{"arch": "repvgg", "model": "image classifier", "dataset": "crops of objects in photos (Visual Genome)", "train_examples": 61751, "image_size": 64, "crop_scale_min": 1, "horizontal_flip": true, "cutout": 0.25, "targets": ["object"], "num_classes": 300, "norm": "batchnorm", "hidden_act": "silu", "padding_mode": "replicate", "depths": [3, 6, 6], "kernel_size": 3, "stem": "single", "widths": [64, 112, 192], "mixing": "cutmix", "loss": "cross_entropy", "init": "torch_default", "optimizer": "adamw", "learning_rate": 0.0017, "beta1": 0.9, "beta2": 0.999, "eps": 1e-08, "gradient_centralization": true, "ema_decay": 0.99, "max_steps": 8700, "batch_size": 256, "epochs": 36.1, "lr_schedule": "constant", "warmup_steps": 870, "weight_decay": 0.0}
Rows from block 5, named by matrix and row number. Rows with one number belong to one channel. Each number is 128 + 24 x the weight over the matrix's rms, rounded and kept within 0 to 255. All counts start at 0. Numbers have three digits each.
# c3: 3x3 conv (model.blocks.5.c3.weight, 112x112x3x3), inputs 0-7, a 3x3 kernel for each
# c1: pointwise conv (model.blocks.5.c1.weight, 112x112x1x1), inputs 0-55
c3.13:134125139125135144109126129136128130124140121125165153119122135119115113123140128049115091089107112130153134119129126122119119126113105134111163148155166119122103143139094152156131152162113125127108141114098132133116
c3.14:126109129132131111118126117102123110114121112120138094099094095066108134118066108172140121082152133157162117115104127140090141156141147103151115118108147149109117116170120126102122162119095148157186111078098102082091
c3.15:154131090148143097145126122158146136154128158156129173107113155117141103110085096140132091106117141092115107109142165120085186182177193109114149111119180157141125129114144164117144136106114114128136104090134128149136
c3.16:079101123085103141125109131128129146153130170140121142132137095122089077115068103147143103110115129108139155126093156132097132113144070127135114161128120163147117134161134114148148132142117117127122132120154144116106
c3.17:110091113116107137133141158153132126155146131147147105106133102107127136113136144083094123152111141123141128167147103158139097128113152131091127096118134114102109111095115111123152109109130152132153085095109118136136
c3.18:141134150127107123121112147110094090092119114107123125172147127142106141114137113132120117158118113170149128098113081112131089122119109110121139133128146116130133097127159106148126103120118140153122147133124148118113
c3.19:134114161109119145137154130120134145162168160132118127117142127130092100141139124192165182136152175126095103150075147134126132172129140087141104136117114101141112095128131099146131124153126146153087127124127137163089
c3.20:089088123094065102096079091085105078123124123119122117135161167124149142101106149146118103119118094110126096130126101137165133122144153131127103124120097173139150131126153115087127124095154108135087107111093110131136
c3.21:136127149112119127117147149145152149142161134169153153104152095093146079130104076108107120180089132139098114141113138155095141124131124121129157088155191122129170164127068119148122117127108127109107133124149127144133
c3.22:071089097113161131111119110144125148159148161148150144108139147093103097084146114099104137112136140105113117154171148119165145171164180100120125120100120106084167136130109148137124136143146101084083105128112107072085
c3.23:135115120122101114142105123148150172131109105142104119092114131130086136121121173135156113145173116134212193141107124114127094112103063134096098098077113118092117143132112152128127161160116117090100141120100115107100
c3.24:141115141111128139098110118147151128176169149163177161103133145145148114114149107154116143170133126169151145180122144155146124135135112112146138131120135126104151089117108109073122101081108107118154101105144120156157
c3.25:115136120145121151142116160089081131110100117112088087153165169120137136093140112150159179138090165130124145141143102127068099112114072130119098086102097137114108155148118151143172144122112092109137106146153131132175
c3.26:090125133070104128105138172167143135176139126122115114088102107180157124160098122150156153154117149194155134150152152137126139137130101116149125130173139130120131106142154136131119103137116143136139154137118169121121
c3.27:123114111173107098180147131150189186112092118131127130129109132055103132136137108157131140144130148138108074145147134102120133115105128136129133094104102136153143098137102087118104100077078113128127112098139112088113
c3.28:166162149153108110163141148143132124116136109150127145127119123097133108104153087138118165149124158180137161154151125117142126118076088135122119130159135163182128094122053100128088123118095122167132123120118101116117
c3.29:130146114137094093132140130129133129148155140093110092178139138151113102150132088200181174138146156139134124121158134120133142140158150144148145122120104122127127145118111109140128158134155157136131152130128148134139
c3.30:129128132135118136095099127119098117165149141137140131152190126147132117163132150134124119138151147178156147123124095112114103102123089118140138119124142113131123078140161083130135097124149138131092131123146136153161
c3.31:171116114135126117141117112164141140142130122149153118118123117153137141161083127178054137187081170101045158195105148192071116159145127111146187133116146109137099145139113102172125096160099149107102165111133179155124
c3.32:115103113117133137105121109142142126142142117136116108139105082115088113123098109122117130126112115105137114129119134118128108121112103112102109128116113093122124154132147173134135141126120136141141109137141134137138
c3.33:119087131091153143101138134152152136119118104139143126151100119132126124127136106131145116148110088102066093126149116135107107149119132123127136172122128158115112124122128101146155137123147095142096122121149052122177
c3.34:168146153113111146136103141145129166117149158134134168134146098120105123136124141125127065133151112117175125137129166149120157136117129115140160092110152083125141146149138156158135115124135141157124139113143154150134
c3.35:112106109093091130097097107118146130139135157114148140130139112126112119118124111143132141138139148123098110138182161145133167144111115132143151126115123146173140097139127117096108119149110149137139126121141159150164
c3.36:097134087116141131127093105121169151142129133151145149165158135109136133160114121148135122102112154115150129124136146134079126116144151077115178097126140130145120082136131128124112101064131100115114132103133132119127
c3.37:112142130120146109135162145141113108122137121125096119105131183135097111090103079168166109111139122090121109140137125089094103166108102131132135142125131163108127137086127144133131165113084114103111140126128130130136
c3.38:154111115142104130109116129169162141132148116156126142122130095132141105116124106066109100114147089093133134110139137104126123170134126140108159107131144098122138148118139143128169128104135142109132130100129125124141
c3.39:120134142133126153133121134163118153138113146162147153156112081126163092115118103149174178137142177124144122135110142124111126149113140115098120132136099080133120095114102084111107082127115106125112097118079137125103
c3.40:105122148119133143118103106102138124119111109120137135150118111124148158122122145132112109123164116137170157137126124110151152119166166129140156137144130128120094143079092158107113157131105153154174173168145158150146
c3.41:142143134144107141127108123130165160113118096132149080135113114134107159133155174100113116153111073135188125150137177156123131128151154092113140125134146115128144104133098150129111139109104157176121109068125137150151
c3.42:114140132139132139159157144144156176144110143167134172123127125116128109152161126151137161113122119151127149154134147124120149131128152137125158089093140103126135159161134109102153102096123137145129130128115120105116
c3.43:115151143100131160115118136148149139150104164166201145133129154153120106120093099128141160147127088089134118120166167150090134134154118131144190119155165136135130118087118105159088070111114123151131125126139084084141
c3.44:095078146089127161127130137115129174133104154128091152100145115174154089119139094115124134084141097127108112155118147131122126163119123137158113107169133086165133144135108078128103098130105157157136153118128104107156
c3.45:110115124103123133135113125132156161135147152125129137135157157146126135152109158130160153138106123134065111144150125181124149111123097113144125158144142158143118102100136086149141108166116128149129131146133167160118
c3.46:117128132119122107107092094152147132135141120148124112138149121102126130125170145117147130139117125141151104127086120143099130150163183146112146134099122126131176159146138185136098150114087141145142145118135165150127
c3.47:166146161147104141125129134155164130129117099112109111133134156087136145132118105149107133122125137149184184133159133155167163134139147138119145155136160117099114135147136120116141115116137164144118158140099098125134
c3.48:117114130127142128088109114174154116141130107143150120138149149116123144100124144151145132172144139130133125119092120106133125120115110109104105123097130138077107098101072149100080125039101128125150121100132152140124
c3.49:129119117139112121098115111161129117150152145140123094130127112149142145147123119096162125128117125135161142143115150154125165155154134108120126138144131112131125119124162138161144107121132161145133154127103129132176
c3.50:134136128137133122131161129131121137117116129121152141142104117081127130136153125133095151107103138087148150125099128109105140122159147100148157088082119134088149101145127140127106102076123145152129141124141104139131
c3.51:142110122162163159148137122156145138132138119130141130110145094157131122083137117098095078096124077143179103127124120114132119099112126104092126124117127031114111092095130112096125129137154126130121113152143160135121
c3.52:099126124117138157082111107155132134116126113121138113117131110128133100134138165101142120132146157134153145163144146150144136161173161153137155146114143128131089142145166163102142129115084129122088114062102109114081
c3.53:174088116129062090132093131119104141127114133131137144138153123149127092146155124092136119145144116187160125089160157105127126138102136197132148122128154083121127128105170138125128136122112108121112146132110140147113
c3.54:116104105115111114114113121146158135174153154140127144156135154149163101148151126127120125149130098141138132119137085084109127088109152140149099094104090081118125108109114080091106086092104151142136152141138102147134
c3.55:188156119166124096190154141129117117140117123118138112120135101100145155084087156085073111099088138116167180126129129125117117066111080130087094105132114121115143107139130122143129125115130159169122166145135136147153
c3.56:129125163164128134136150157173174125155123129136154117094141114131121087115136114143149158116110101156146112132124124139114115165142123126105083170105128154124102143132134137145139163170151163133157127131108120153152
c3.57:155189161121082099101109109136125108109134125099141121131112065092088140101146142134162127131111132121138142156158130135080169146157135170159159134107132130159155181138152120101114097115130186158186122098084104070128
c3.58:129141102126103100119109088151161142127120133156155155118120128093142119121116102136155156173150145171120157110124118147094156178127170145136141121141118151136109117110073144091110094122107162107115151113121147147127
c3.59:093103091126142131134139134116171142161137126104140120151130156152146163143169154119133122126112054168091123116134152128150139105098147120134114153141126150134135062088116132108127131102115138140155153137149140130135
c3.60:090105120112110123106125117156142160148133117132124149175125127113121116154095142140124128166118106155152113153122146161100158141148138115128168141158141117109140149143133169158102161136109146119147147141145129150149
c3.61:140152136145144142122118142116111125114137152137128124095100128155121125135098121112099159086108094113078071145142135154124151168145124073094133105110125089146140087093111103121151099123157111132099107123145134143130
c3.62:141142142136119130160149148133144151128106125186144161098079067087093125096088115121115125126110089109089107140146143154144134164132157117114149098087119117094127116124161114120163107111179090104103111133115093122114
c3.63:131115087131124127124130113121104104160139153176128130120155119146085147111194122132119163112123119169142129120126175127094170135090114127111139143128143128101148154125176125125165110106136146124146112130135113141145
c3.64:141123088151143111115139122128155114131115152148158128090143139088129160127116138080115135151134147108138167105136173094175160145110165144129153126111152111112161111057126073095115103138126156142140123131126138097067
c3.65:135108133153106154132127121134132144114130150134147131131089098115125124103137094146141107124144141133132153149132134100163096092123112097114107095090141116103144132109124152148138138139147128137089133133120142165163
c3.66:114148154113116126059063097128113128165129119135126099169141106145142145114107070105106129120155124155125119130156092116155104079117110112105078161158135134118144112091152178137126123113097109071121108105110117116092
c3.67:146129100136117094157139151117125137139143167151157163116127085129141128098117149095114118133064085119138177127164167133151159100101135151141154133119137130113117093111139144133115187124077150161145137140138130157136
c3.68:124136113129122133114136114202174126170140137150110112142116122128111089098112136112115132137101111154147147148155134193101119135092080121111157127145129090109123109075108106134108122160102098098113134127159108134146
c3.69:094125089098102084108103129083116125097138135115127121151151147204146126089121129157145122136123134148150158154131145144157139119111112126119104151129098130108099127136103113140130145158112128135130154145128141153139
c3.70:127126102116097105111105111175149132178144135127118143136120135142128157155126127129103121158118143148120145146162170139105130088123111145099135103136130116079110091071103046134109053145089114128173162131143128131137
c3.71:080116140106118137121111145093109143095109120076108108128136122096155116159168103129147134133135162165140177129089119094087114085090135112100112153134143138105130132178118152134116129060123128141115082102147111105140
c3.72:139158144135119120124128132148100110125115108134133131159136110130120132155146092120135147137125120127138143107101098102127116105106132123122119149130164110087118116133114091133148098106136116142142084124127108117121
c3.73:114113104124138133123138124165126145129115130150100149117127114108113123117122139151126138125119131166179135163113142113132136159086154141148115142136131121116115098124142131110156143135117139120134123122126106109105
c3.74:147142148156138158133143141112108122120101097132124128130213153141161107120148137127163140162113102130133152148123128138158134146134153135156123099107121106127129113147117119095113101140142128133097092148127122130136
c3.75:135124141146124104166132146141131128145144129148140149116115118149110098153122103138135149162158182149111180132098110136145143110117108127117086094114103139110103087104113032071075086073081160152134156137136136130133
c3.76:139137105139099124139110143188134177154119153147138159147106135148111118136131125120096115125126121144172153167174167145134143119163102140116145102112139131127158078122088093165112091147104111128141117119130139172124
c3.77:159163150140074094135123125148125130095107110096090115136106118119099118091138104137172148134089147075135118118112152125130161163156166123122124093115112136170139135169149127121128115113142142132149138126124121121109
c3.78:095107101106140118085109106135106110157131129134117100122101102103140131100142145139157187116116115113146111138158128191134118137116119156165130165121116099137127102138120130119137131105147147163112131121139149151145
c3.79:148126162109114182099120174084095134089080151130101141127124141128126091114165098144149127127127112151124116097138104127171097137127118057094116107128078106132124123120121097130092136144138133122123142168136111088120
c3.80:164169177170132128158157169122112115118118100140143143110163120103063112119101110114127102116138146103113130118101134119133143130110123138143151111105121151105130137171179111086171113132112150163115156155141099111135
c3.81:097093115099133147117134151162114157177130136145135139102117105101123120134131128164115140184134134132134160155169145140115124144145122112142131112122119129117126126130064089123168101116181134125118131114102112151137
c3.82:138121150113082128107080119122111098121127106118148141112105069106124113143153145110132124118139124066109102130150140147136137160149137152146130137135132149189140127173159110132117168198105155148130133131113128125132
c3.83:122137148111126120120142124113127122138170143125127133177162129140069078089154148120107140114126112127113140103093116102129121139131142122120137154130141156101131148132121154098142139127117147149126137135148133143133
c3.84:106115151094091131130099140111105107110112113111133122129138135118144138143177156110138107130137097105147080113125142184180155152156143151141141121110146148127156159161164137126138152150153140133112121106097095082118
c3.85:162174156153124130121106111148151133143125107148182145121125099088104148134104154145139171144114126088121091136135128138076149119137147130116135104075142145149151119157154128129145126122140125117096134130127133157130
c3.86:105088084103119105103120131129149138121157136140137144126110126096135109107152150103170156189116100163175130117138122149103127145102140153126144104101136119124114136108095139136146121125130131134131128116137107132132
c3.87:127127114124136131117130100148118106101112108082120118115131130115120104102115118108167149149141158096159117171186150177089180118117129125110119097111134116126136128102135118115138099107102112117127124164161123143177
c3.88:133104131092040106159146142138140135134138134103138127138110122140112107149152119164162184102103119188178199117101122097137108126111124142149146166138162156106128129140108156147139133108121129143123112144129148116144
c3.89:137114110150136119146111109156135159134123151154149136104136083143143130151126188165141165173161136153148169129114139131137170135166186119096096125102108128129116158127126144140154135106114103111116109130119107127105
c3.90:085079115105134142106121141101144117157171186162172134099109138126109090122163109087135140115131108129122111111176158102125159100111089145078120154109108131118097108119139118110133114143138131133098128112128128138117
c3.91:112134109137129119138115112108111125107087136148122135123143133146153168151166094120132121112124153174110130136121117140101142126132166127093098107156116116151121165122128137131124072148104133129093154143150126122143
c3.92:173139138152138116155121113138172148102127109096104118116107122149110150150125150180168200106114159132119152078089098071066092112066128146138134100103119137114136122122115120131145116105129125128121144127122145127147
c3.93:211140151166105136180143175120131125140118098105112128088114152066108139136164128088113128120135134121159149141100139123161148151096104087084109115099115125120133130103089120103117116135162122087047132107111110081130
c3.94:081113092133155091165141126125132151166099158158115152181130086138105083150093145100097151150112123154112143141100140131096133147147151138113105116159151149139152153122121096143144098120116110132137116085172130105153
c3.95:110090092123123115142134131113116109128142125152177183116120141134132169133123114168119112149129108135126129132089142102100118105127128151147128120119148126154144137141147138124129110132140126126139138112135105077069
c3.96:136139146118089163099075098144145114171143129179185138101133164124105120157088108155173165130109158125114094169117171184136118161155116145136077124122094104106108145165098134127133101083139119106135126139121143139138
c3.97:124134134132115100137139125130143147130127128108126130092155140141158130155072065125161132158114149109107122157158147170166188159150168113130120106123148113136123127170101084118135089114100133133118129113095137127122
c3.98:121126136149161165148150169115165130101114119164144126072123124090146057139106088171147102063127142155155150135111135132121120126118107092114164115120125112136100121090135076141148135150100133104137152112124142098092
c3.99:174159154120152164126118145153150148140156150128135114109132130120137092115088089063121090164097136150121161137172155172077125126121084115144134133131122123110098176107113132097097108126129148139112149118167095084119
c3.100:144147145126118107142114101168129121158136127125091147109134129122141120150103148153095155106121113157099130150141135140152098151141130148118111082150125117133109169115109127128122128156109158160157147116140149168163
c3.101:155164147122098123149097131146149136137130126142122086104130125121147107088124116139129135149132107158130110138163133130119080116120095128117134142123105128127167118107107174121151138119162153108113150077122178127127
c3.102:120146140145168157118130130165182152160158122149142129114098121124133124124117120130131094111120096149149146099086142060078107086077119138134152125119150081083133130116142130097150141108108125125126129115083115082095
c3.103:126101138127105129158146125132144148104094159167136152140121129158101116149139125136109108147163150052082095149132152178143144144155088128126094119129131149144153137125092085116133097107128079106117135124122153135133
c3.104:121140160142156184151142153133127172112104156159147167177136108171130082140129125133095132144114086124105130123130107138115104133116143132140137109109133067128112098134107113131127084127132111094116134124118152102114
c3.105:164154126135126094135148104156148113163159179142120125098106088050141132119122095178147152102134145113180135132148139125108167181136155147143175126135188111127168136079158161100093087144127171162143151142091126124137
c3.106:146149155095121128111153167163183135151110130133095149133134145086151188145143163131130139140133086145119116136132108119151106136136108165187152094125124127126131132142085103121045110104127121128109128123090143143137
c3.107:130151147114123150106120144138142151117113138150161153112102057112129118084103129161120157152156155129111166190139136139139092127098117115089132127116117152130128087128111111142157068092134122114094104117109092100112
c3.108:180149151130071104151132111113132122134131141131144131119109103135075124158090139153165145145109129120107155095144138117107145133149168156152137154096105143124129146143153142133141127121179116084096118098113136137147
c1.13:150150131125110171151130106132190123104115122134115114141118114147152139103136100135133178127137140156125152115103183128115090086132078109161149156130116098086088103160
c1.14:151123105169109114095081175141133145150114129152134122142106101119167145157133146122150142092084147118119146136127138087051125133130166095099131148139048142120137099100
c1.15:160120146133082134112092139157146131130128142183121130143143150132091152137112086123136135080138165123130153141149109104071126107137144143132135107165104148153113088113
c1.16:089120093124107123159110143109134143153119070171124159125108171141138110180131107133110166129110128135134124170121148114136143157132144128102140111122129131122157137063
c1.17:124149135102147116132095120146147133130123141069117126152132087095117135123164140104117154129127122135127104111119129089098146100110102125163177165132112113166098186155
c1.18:121141098136160138134110139139130099136155051054112121173135133112106141133133111090127153138133111090149048122144141147121097113137110175154169171126155084143168128164
c1.19:124148071132128123153145151050108121135119112110123128140151185138123129160121142112087141119150113123151166136176118146134097122099137124158113129172136118130138111105
c1.20:058102158118154115102098146144133146144096124149128145143151121121094146117117139141126134164115119100097143119126127153135145152150148135004174019120108154091142131132
c1.21:108151165084078164127109157104125108118124127141134122129149141193107130141106153112149141118164137068153143139161138149123093138100121131164095146116130105119111104096
c1.22:180131135139139112128136108119158127156131085114133126127109116135176161144099086094128150094144125117084144138139140129100127126130147157137105137137116105141162070116
c1.23:088113088183140067153121126105133131084126146131099128146118111087152112168097132113129088133109174115134120156146154088114124169147116107139117087109112159089126118120
c1.24:120160156125155131080120109156143088120114131125163137116078127139121120134126113134129156103103118111156114106125096103138121067121150165104100135172115120166160151123
c1.25:123116141093068102130136104130096110159135129157177166123168121169146089108148161157154115110127113166122167113120135163124095114120094105117084124098153128118108160129
c1.26:092113165096095185128132107173120098137131143160130091135140121161107107150149170138127131090157127111133156115105119121134126111147150143125119144122156097115111117129
c1.27:101096106151125124100124156144112150089144106139143100157139135098152143138119117126129114119069105129073171159175184098110131138118110091097157114145140161107103122106
c1.28:100122121133131143131109165154150076124150110122129130127107123151122110108171157116157138096116074104157080095142133161126115106123124135152150149096164107132153127123
c1.29:103161131138134121131148125131091137129126100162151096077103149128098130141084155133087110155135110116149132148105109145111137127139135152112105135158078098151068093133
c1.30:128143133160128142144138140097127119098116104086121106133122120154153111131108158132105126153138116140142127125129099162164144128169167139132125134044126114133161154095
c1.31:132132134080064117155100146114073133113140112129136105139114180138105142162137123103164150094150132108126104138133127134130135148087164134174100153127129122159150136126
c1.32:145135098110130128124147145108124150151153142131119153118142089130132133140122108070142170088147144116140134152161183116117110115083134145133146129176127108147112126138
c1.33:139113137113121128151136111137147142139159155141131164118173097163158095089112153115162097084141146132158148157142062142095121140131131097111099121140105117158119119123
c1.34:123155103149126130162129135119138110118099151123130153151103102130134124144112151146146122150141114143154119153115138142079107108143109146156132155139119114122099128115
c1.35:114144135158142115113122074146112149166108174129150114127115150123151118140083109139149146141125130141124155147126121132050136142123123140116093133145124130130035104126
c1.36:149135147130084126128104149126086148124089116164113170124120132145129106109083143116110148128118121094129146185103115118091132130139155150107118113114150139136114150176
c1.37:148128102137113117128129153085111151157087138114131142113161151109147099161161125094115132120132134080113112155174147139135121134131056143090172123148120131120094138109
c1.38:101147149161121130127102125149156091146158111113111118103121133134111082120148131095167114144099146096134121107147144120132066121147117138172130129135140149112112143138
c1.39:139122160140107145100124118124101143139101102131156111132090164134195161122098118132098143100149101114144129107133135147157085081125085107116133107161135130087132060128
c1.40:122106148159124142078152184173145157160134133141148130110153133104159139130118123100081073133112137137114086121110090129110149136121115129037175052104136174111166138134
c1.41:102139118137131148135071159100123139108101147130158123143120138150139087150121158132085186095110092124154135146127162126112129103126099152126149136162129142141101148154
c1.42:131123136114117110105124144189072130160108123134125136154146133088145142113114132112112118113121146150140143138109077160087155167085157127076130058150132115112160132151
c1.43:136099128132089161174119138162076123188140121138143113141130141136105061155161138126123143090101143098136101133152141121124157137171104089109135122118141166103121118134
c1.44:120112150153136170132113074135159119143097115098115152118137097133150109159111128155168100090138156088150116139091100152102130147137166086126107157130104103111121102104
c1.45:120146131086109145163140143134134102186128141116173164146109138176135151085135140082146149118156096128136133138117122136151082136130111142157092117152126135131138171131
c1.46:111151136145106101150133098095174119124116133086111154184141084168115087114104096110124145130124124125116155147135129100096150126123093124120106161122128124140120171156
c1.47:126121151151162142127139129137147113163138102131141135147152127097154139143121129140112105135104127110125134146103145124100102155127100131074121086123090111116088145163
c1.48:152132123133160098105096155106143115129112097105116134133155131126145116139108126105129125158126114097155125129133156099087126093107140164183119146137131086130148132130
c1.49:117152147114115137147107112133133130166164140156141128086138135124169136103126155156143121127148127084160091145106083126084143113119127091126149156142143100117094094113
c1.50:124106114107120095119117143131101146131111159142144136110119178143139147143107099093082143097157113114118092156120123145108125122099136096127089144143155141135148143161
c1.51:170142136119139113089142121145149107128143103092125136154145118139139126140094158055076093155124135109124097127154126089096162143130137146085107138130155129137172120120
c1.52:148142153159157123124067095135133109108158117120105149139149120097151147171118110130130123131138116073134119130148152104075145107139125144166111150109111110179118112112
c1.53:047093117133142134127133176164124145107113102110132127174115132144167130128148150081104130170111100101153084159127127154116148116160135141154107120101115121134132175115
c1.54:103146160131097106084142123159141144146151127179120107148151131155107115086139139127122118101143129142120135084132075139140101118107172095114126102145125151144178124161
c1.55:122126127097125143149153150111124141108118169144146149133160142155130117102125102166122110166091147148080140100142116112130127144125107125116158113140117132131109126126
c1.56:120121121119104092167140152116073143131130153140121123147159114116102118186118180119138151125106108102104104152131160169087143168132132138151112130103142140166138092103
c1.57:084134089128097121116093144148133158121087175135147121108151167117109131135114132149102108102136105167128112155151139156119103121115095090073139092152132126116099131140
c1.58:097113143164084134105108116135117139143122122116129132141124121100107124160150142124156097100090104111138112096104139179145135126065123131143112140128139144145131110123
c1.59:148138150084162146090129142127104101101155162148096137157125139142153106067126116141139116123140140112139110086123098132150109134151165148144155138097143108153159137175
c1.60:119144128131083154181141130144102148113091122161148132153121097125117101149121163126148125129115151092142117143110119147104169131136151110148094131150124143130099142149
c1.61:153138105104126110112120127062150108125080134148135100148123130138170138103114154172185164113130110122122125142128148058131171113126129072169140172140130121131151143100
c1.62:139117103133144109115137143115069141144111093098105112142155167123112157106136125089123058148118136108075064096157138129143148144090113132117173159137146102131162088130
c1.63:135133081127103142131145135158146118125139135150174167133128103156131112132109104112119173089106101113115136116144170100115116142111098146116169097127119107122085165136
c1.64:145110127149165115090143145140129081104153127117090155146134121138144121101138090141137145152098132109149111078174119138130121140144139115131141116090095139103150115124
c1.65:115146124158167094145139122139138112139142091128151121083128104165099135123101116125124122140089135140131150135142119114112054122131087124141140125141126152116114109155
c1.66:081111144140131142120091149127173128120131142136084164147136138141067155032122127111140141153129139118121148154152105129139105116151113166129126107105114106130144094098
c1.67:131139138047158101127126147127118046073121146143166142183143150127129107075142098094114133096129121109152114112162103118154089152115104119169086141080163135132142167149
c1.68:137146112106103145138134122142127115131106112135127153163124072165118115094093145088143159112133127098132126116118117125090131140118118140167141139103114156107101146151
c1.69:090136127119159139131131127084096089104139127104115132145116136113080109152143116132144156159114112021125115110118112141153115142121150139145093131098128113130157119111
c1.70:105123106117093154140138133114145113111120097125125145170081126144140151081114114137154169122111129150131149117087114144164069131153125122145154167120154100155120148137
c1.71:127116160130102141147107101129104128115100128116122128138087090154114108153111110145157101106148146105140148134115113112088144087122128161132140166098107097129144109163
c1.72:112132116129147135140113138124140118129161106059110154136130120144134124129162106106106134145149111127142086120119157151148135119128143171159151160099126136143166126117
c1.73:148134126135136139127119097142157123099137130119140127166134114119136072190121126105137107141078125085133157081117137138155123111115125138161117141114138157140117143052
c1.74:116110158118161112105136141148096100157119093114114129157159117166146142080118128102101097158137121126120119123158103128153105151106141114073111074064132106127178150163
c1.75:113155101165150127064150110155122146111085109134121109150127148108154126077140154127122126127108136147125115116123130133124146167134148124009114026138163141140153157098
c1.76:100117114120131130182111127147139112137149127105109155135149120143106082128145110117148136126125126169162111104116146131093106138153097098100135148153134129116099154187
c1.77:075114122087113141139143106152159165142095132114151088094093135109148079148138127141104143096143078111143107142087135152118130123135134144144107152126120134089120134114
c1.78:135143136121138121121136073168165097133136154072130163121145083108127081125110148102099137092129114125167146146140110112090139128142129148136126140127086116136076141165
c1.79:119066134122173124125173102148136129117161087126112151104138107150129119104140141179164107139133141109175088128142112107170156140155102078130152105087101136121132090078
c1.80:153124106136141099091171128117094147147095118134140114126165141118144129133115136097131094146129112149144139119147119123079124157108108148072148078154152141104089134123
c1.81:135121139139126124122121109157117133114106103129132148136113114156137106129066119157144140134121131151137137136121120144132126130109130111159116155092127149127152143165
c1.82:084120139158122127139144073160124126148131146134108098066124145091110144112137102145107128136148107146113183140116136109049132134120124126124120106145095162121022068123
c1.83:135166096133141150105141125123118140125089125087133155146160134073133143137119148060098123153113117117113127116123078155082126124089109153110125136136146076159099184128
c1.84:109123162153181105128121107139132134116139103128116132139162126142069116130120111107139091119113150161154145114105133159059158141171148103136071103142119115130093152094
c1.85:127138123119095095139120111155124140106090129153178093106131126105136145113111141151108141137119112110109117120125152163072116156109119126110162130092123119090100122164
c1.86:115165130119117098144132104156144130112142176083139149156122096125114112088115108105117142100079128110175135102142114127137110108126101148156125141117128132153122165081
c1.87:139117124133089119099144140177145137148076121155135112099135130101143133123101123147132136133134113119068123135167101075127108114123082116130126115159156146098112103139
c1.88:044156111095125127157142133116142131169102138122163121116078137134147079131140084126158133150126071113151139095125127157170125105111099083133092114165129143180150149138
c1.89:139123137147151113152140128077088151126139128124116118122159150090152141137135119085117140059178170176119105125146134148101153161136076161148104137149110119117133125120
c1.90:133167098133118093101109117134173136140132137138165126135123115103140134129130172122108142090083114149105135159140181091114146134133102146142164112090107150147100144074
c1.91:131087152125118180109133105168147109105111095152124163108126118165129137156097120127144132095067104107087138125128153125150138106113141120128131143056127129104117145152
c1.92:115124084112098106150148150106101153115093140113109111121128171120103131144118137104129145072130130116101128144154146166152143136102101157145068143137171112132126159141
c1.93:122117111151162104121098137123142112076145127131163149187162162152108135075157138119115116149123137116156108127120125140052156121117120158138145141124151127111106188125
c1.94:156085084124076142145075136140119180141128098139148140111140110143159125153159131116107149132147134126108138161129110072067153134117154130131166116144147137123119112174
c1.95:108134124149118119146096148090116106145118131085158108155142072159075124153126133139112143170156123117157073148162126166088165128134125140130138175126112135135172132150
c1.96:089161125133146134113151132154161145141113140108165129113120112116144068164133164108131137116126117142128065131142105159138146119128153118098076103151113097140132092074
c1.97:130113173125144129133117158148124097099135115144094129139112083119119109114096157153133121160051147112116179115141115128110099144140151135118148102096113111137100119137
c1.98:154119158143120120146114137105141117145147122143139117155140109132071072154133120098144106139056147142098148146158170084146100155137129116134095084128091142154147118061
c1.99:136143119093086139090102129129131124090109165145127153105083126146134113093155091121101164135128138135129134131135165130131085139070128127171177104115140132121159109147
c1.100:142139146151152166118114155138148108115146134113136118137114131110153137165136136096156146113097116116153074103125129088114115108130175107134141132164129122150156132151
c1.101:090134151147116150116080118134152111091099118134130116130119144146111130119108142151141169112130116058142122157150126111130128073119122155130128130132141094114121102110
c1.102:165158124129095119091129124126128142139107146125104145150152115098129073124105108066058175146080134087106138136128144131104090132147098153154113128141105119144153155107
c1.103:098114108173151118124114089123167090169145122133121081115129101121169127175106116100170104096144164155155130149115116148110155125140153117137098151126120098143140091090
c1.104:156111135117106104129130090126118160151069132096142123113085108117132134151136144130149117107075145100148111137026113128131134170123153155154104122103136151147159145082
c1.105:142153144126126129086136117150152089139142108144126129130155129135144084112162152113092160093132089094166151133152164117149052092113099117134150128129103126122111145117
c1.106:131110153128165115116121150152105159104139121122106139135135151098131148054114138141119088123154143146113171116153126154137087169070123079146103125124114147098118109146
c1.107:136131129168134120138122121101096168127123094094133108102139126127127141103088137142126088137128132117131103159123118124092136142133123164123114158148122104134153104133
c1.108:061124094110119099151117094148131135162109126140109049108077164111130152148162149103139113130134099156102124107109130175133142152083132143128076111098142114101151145119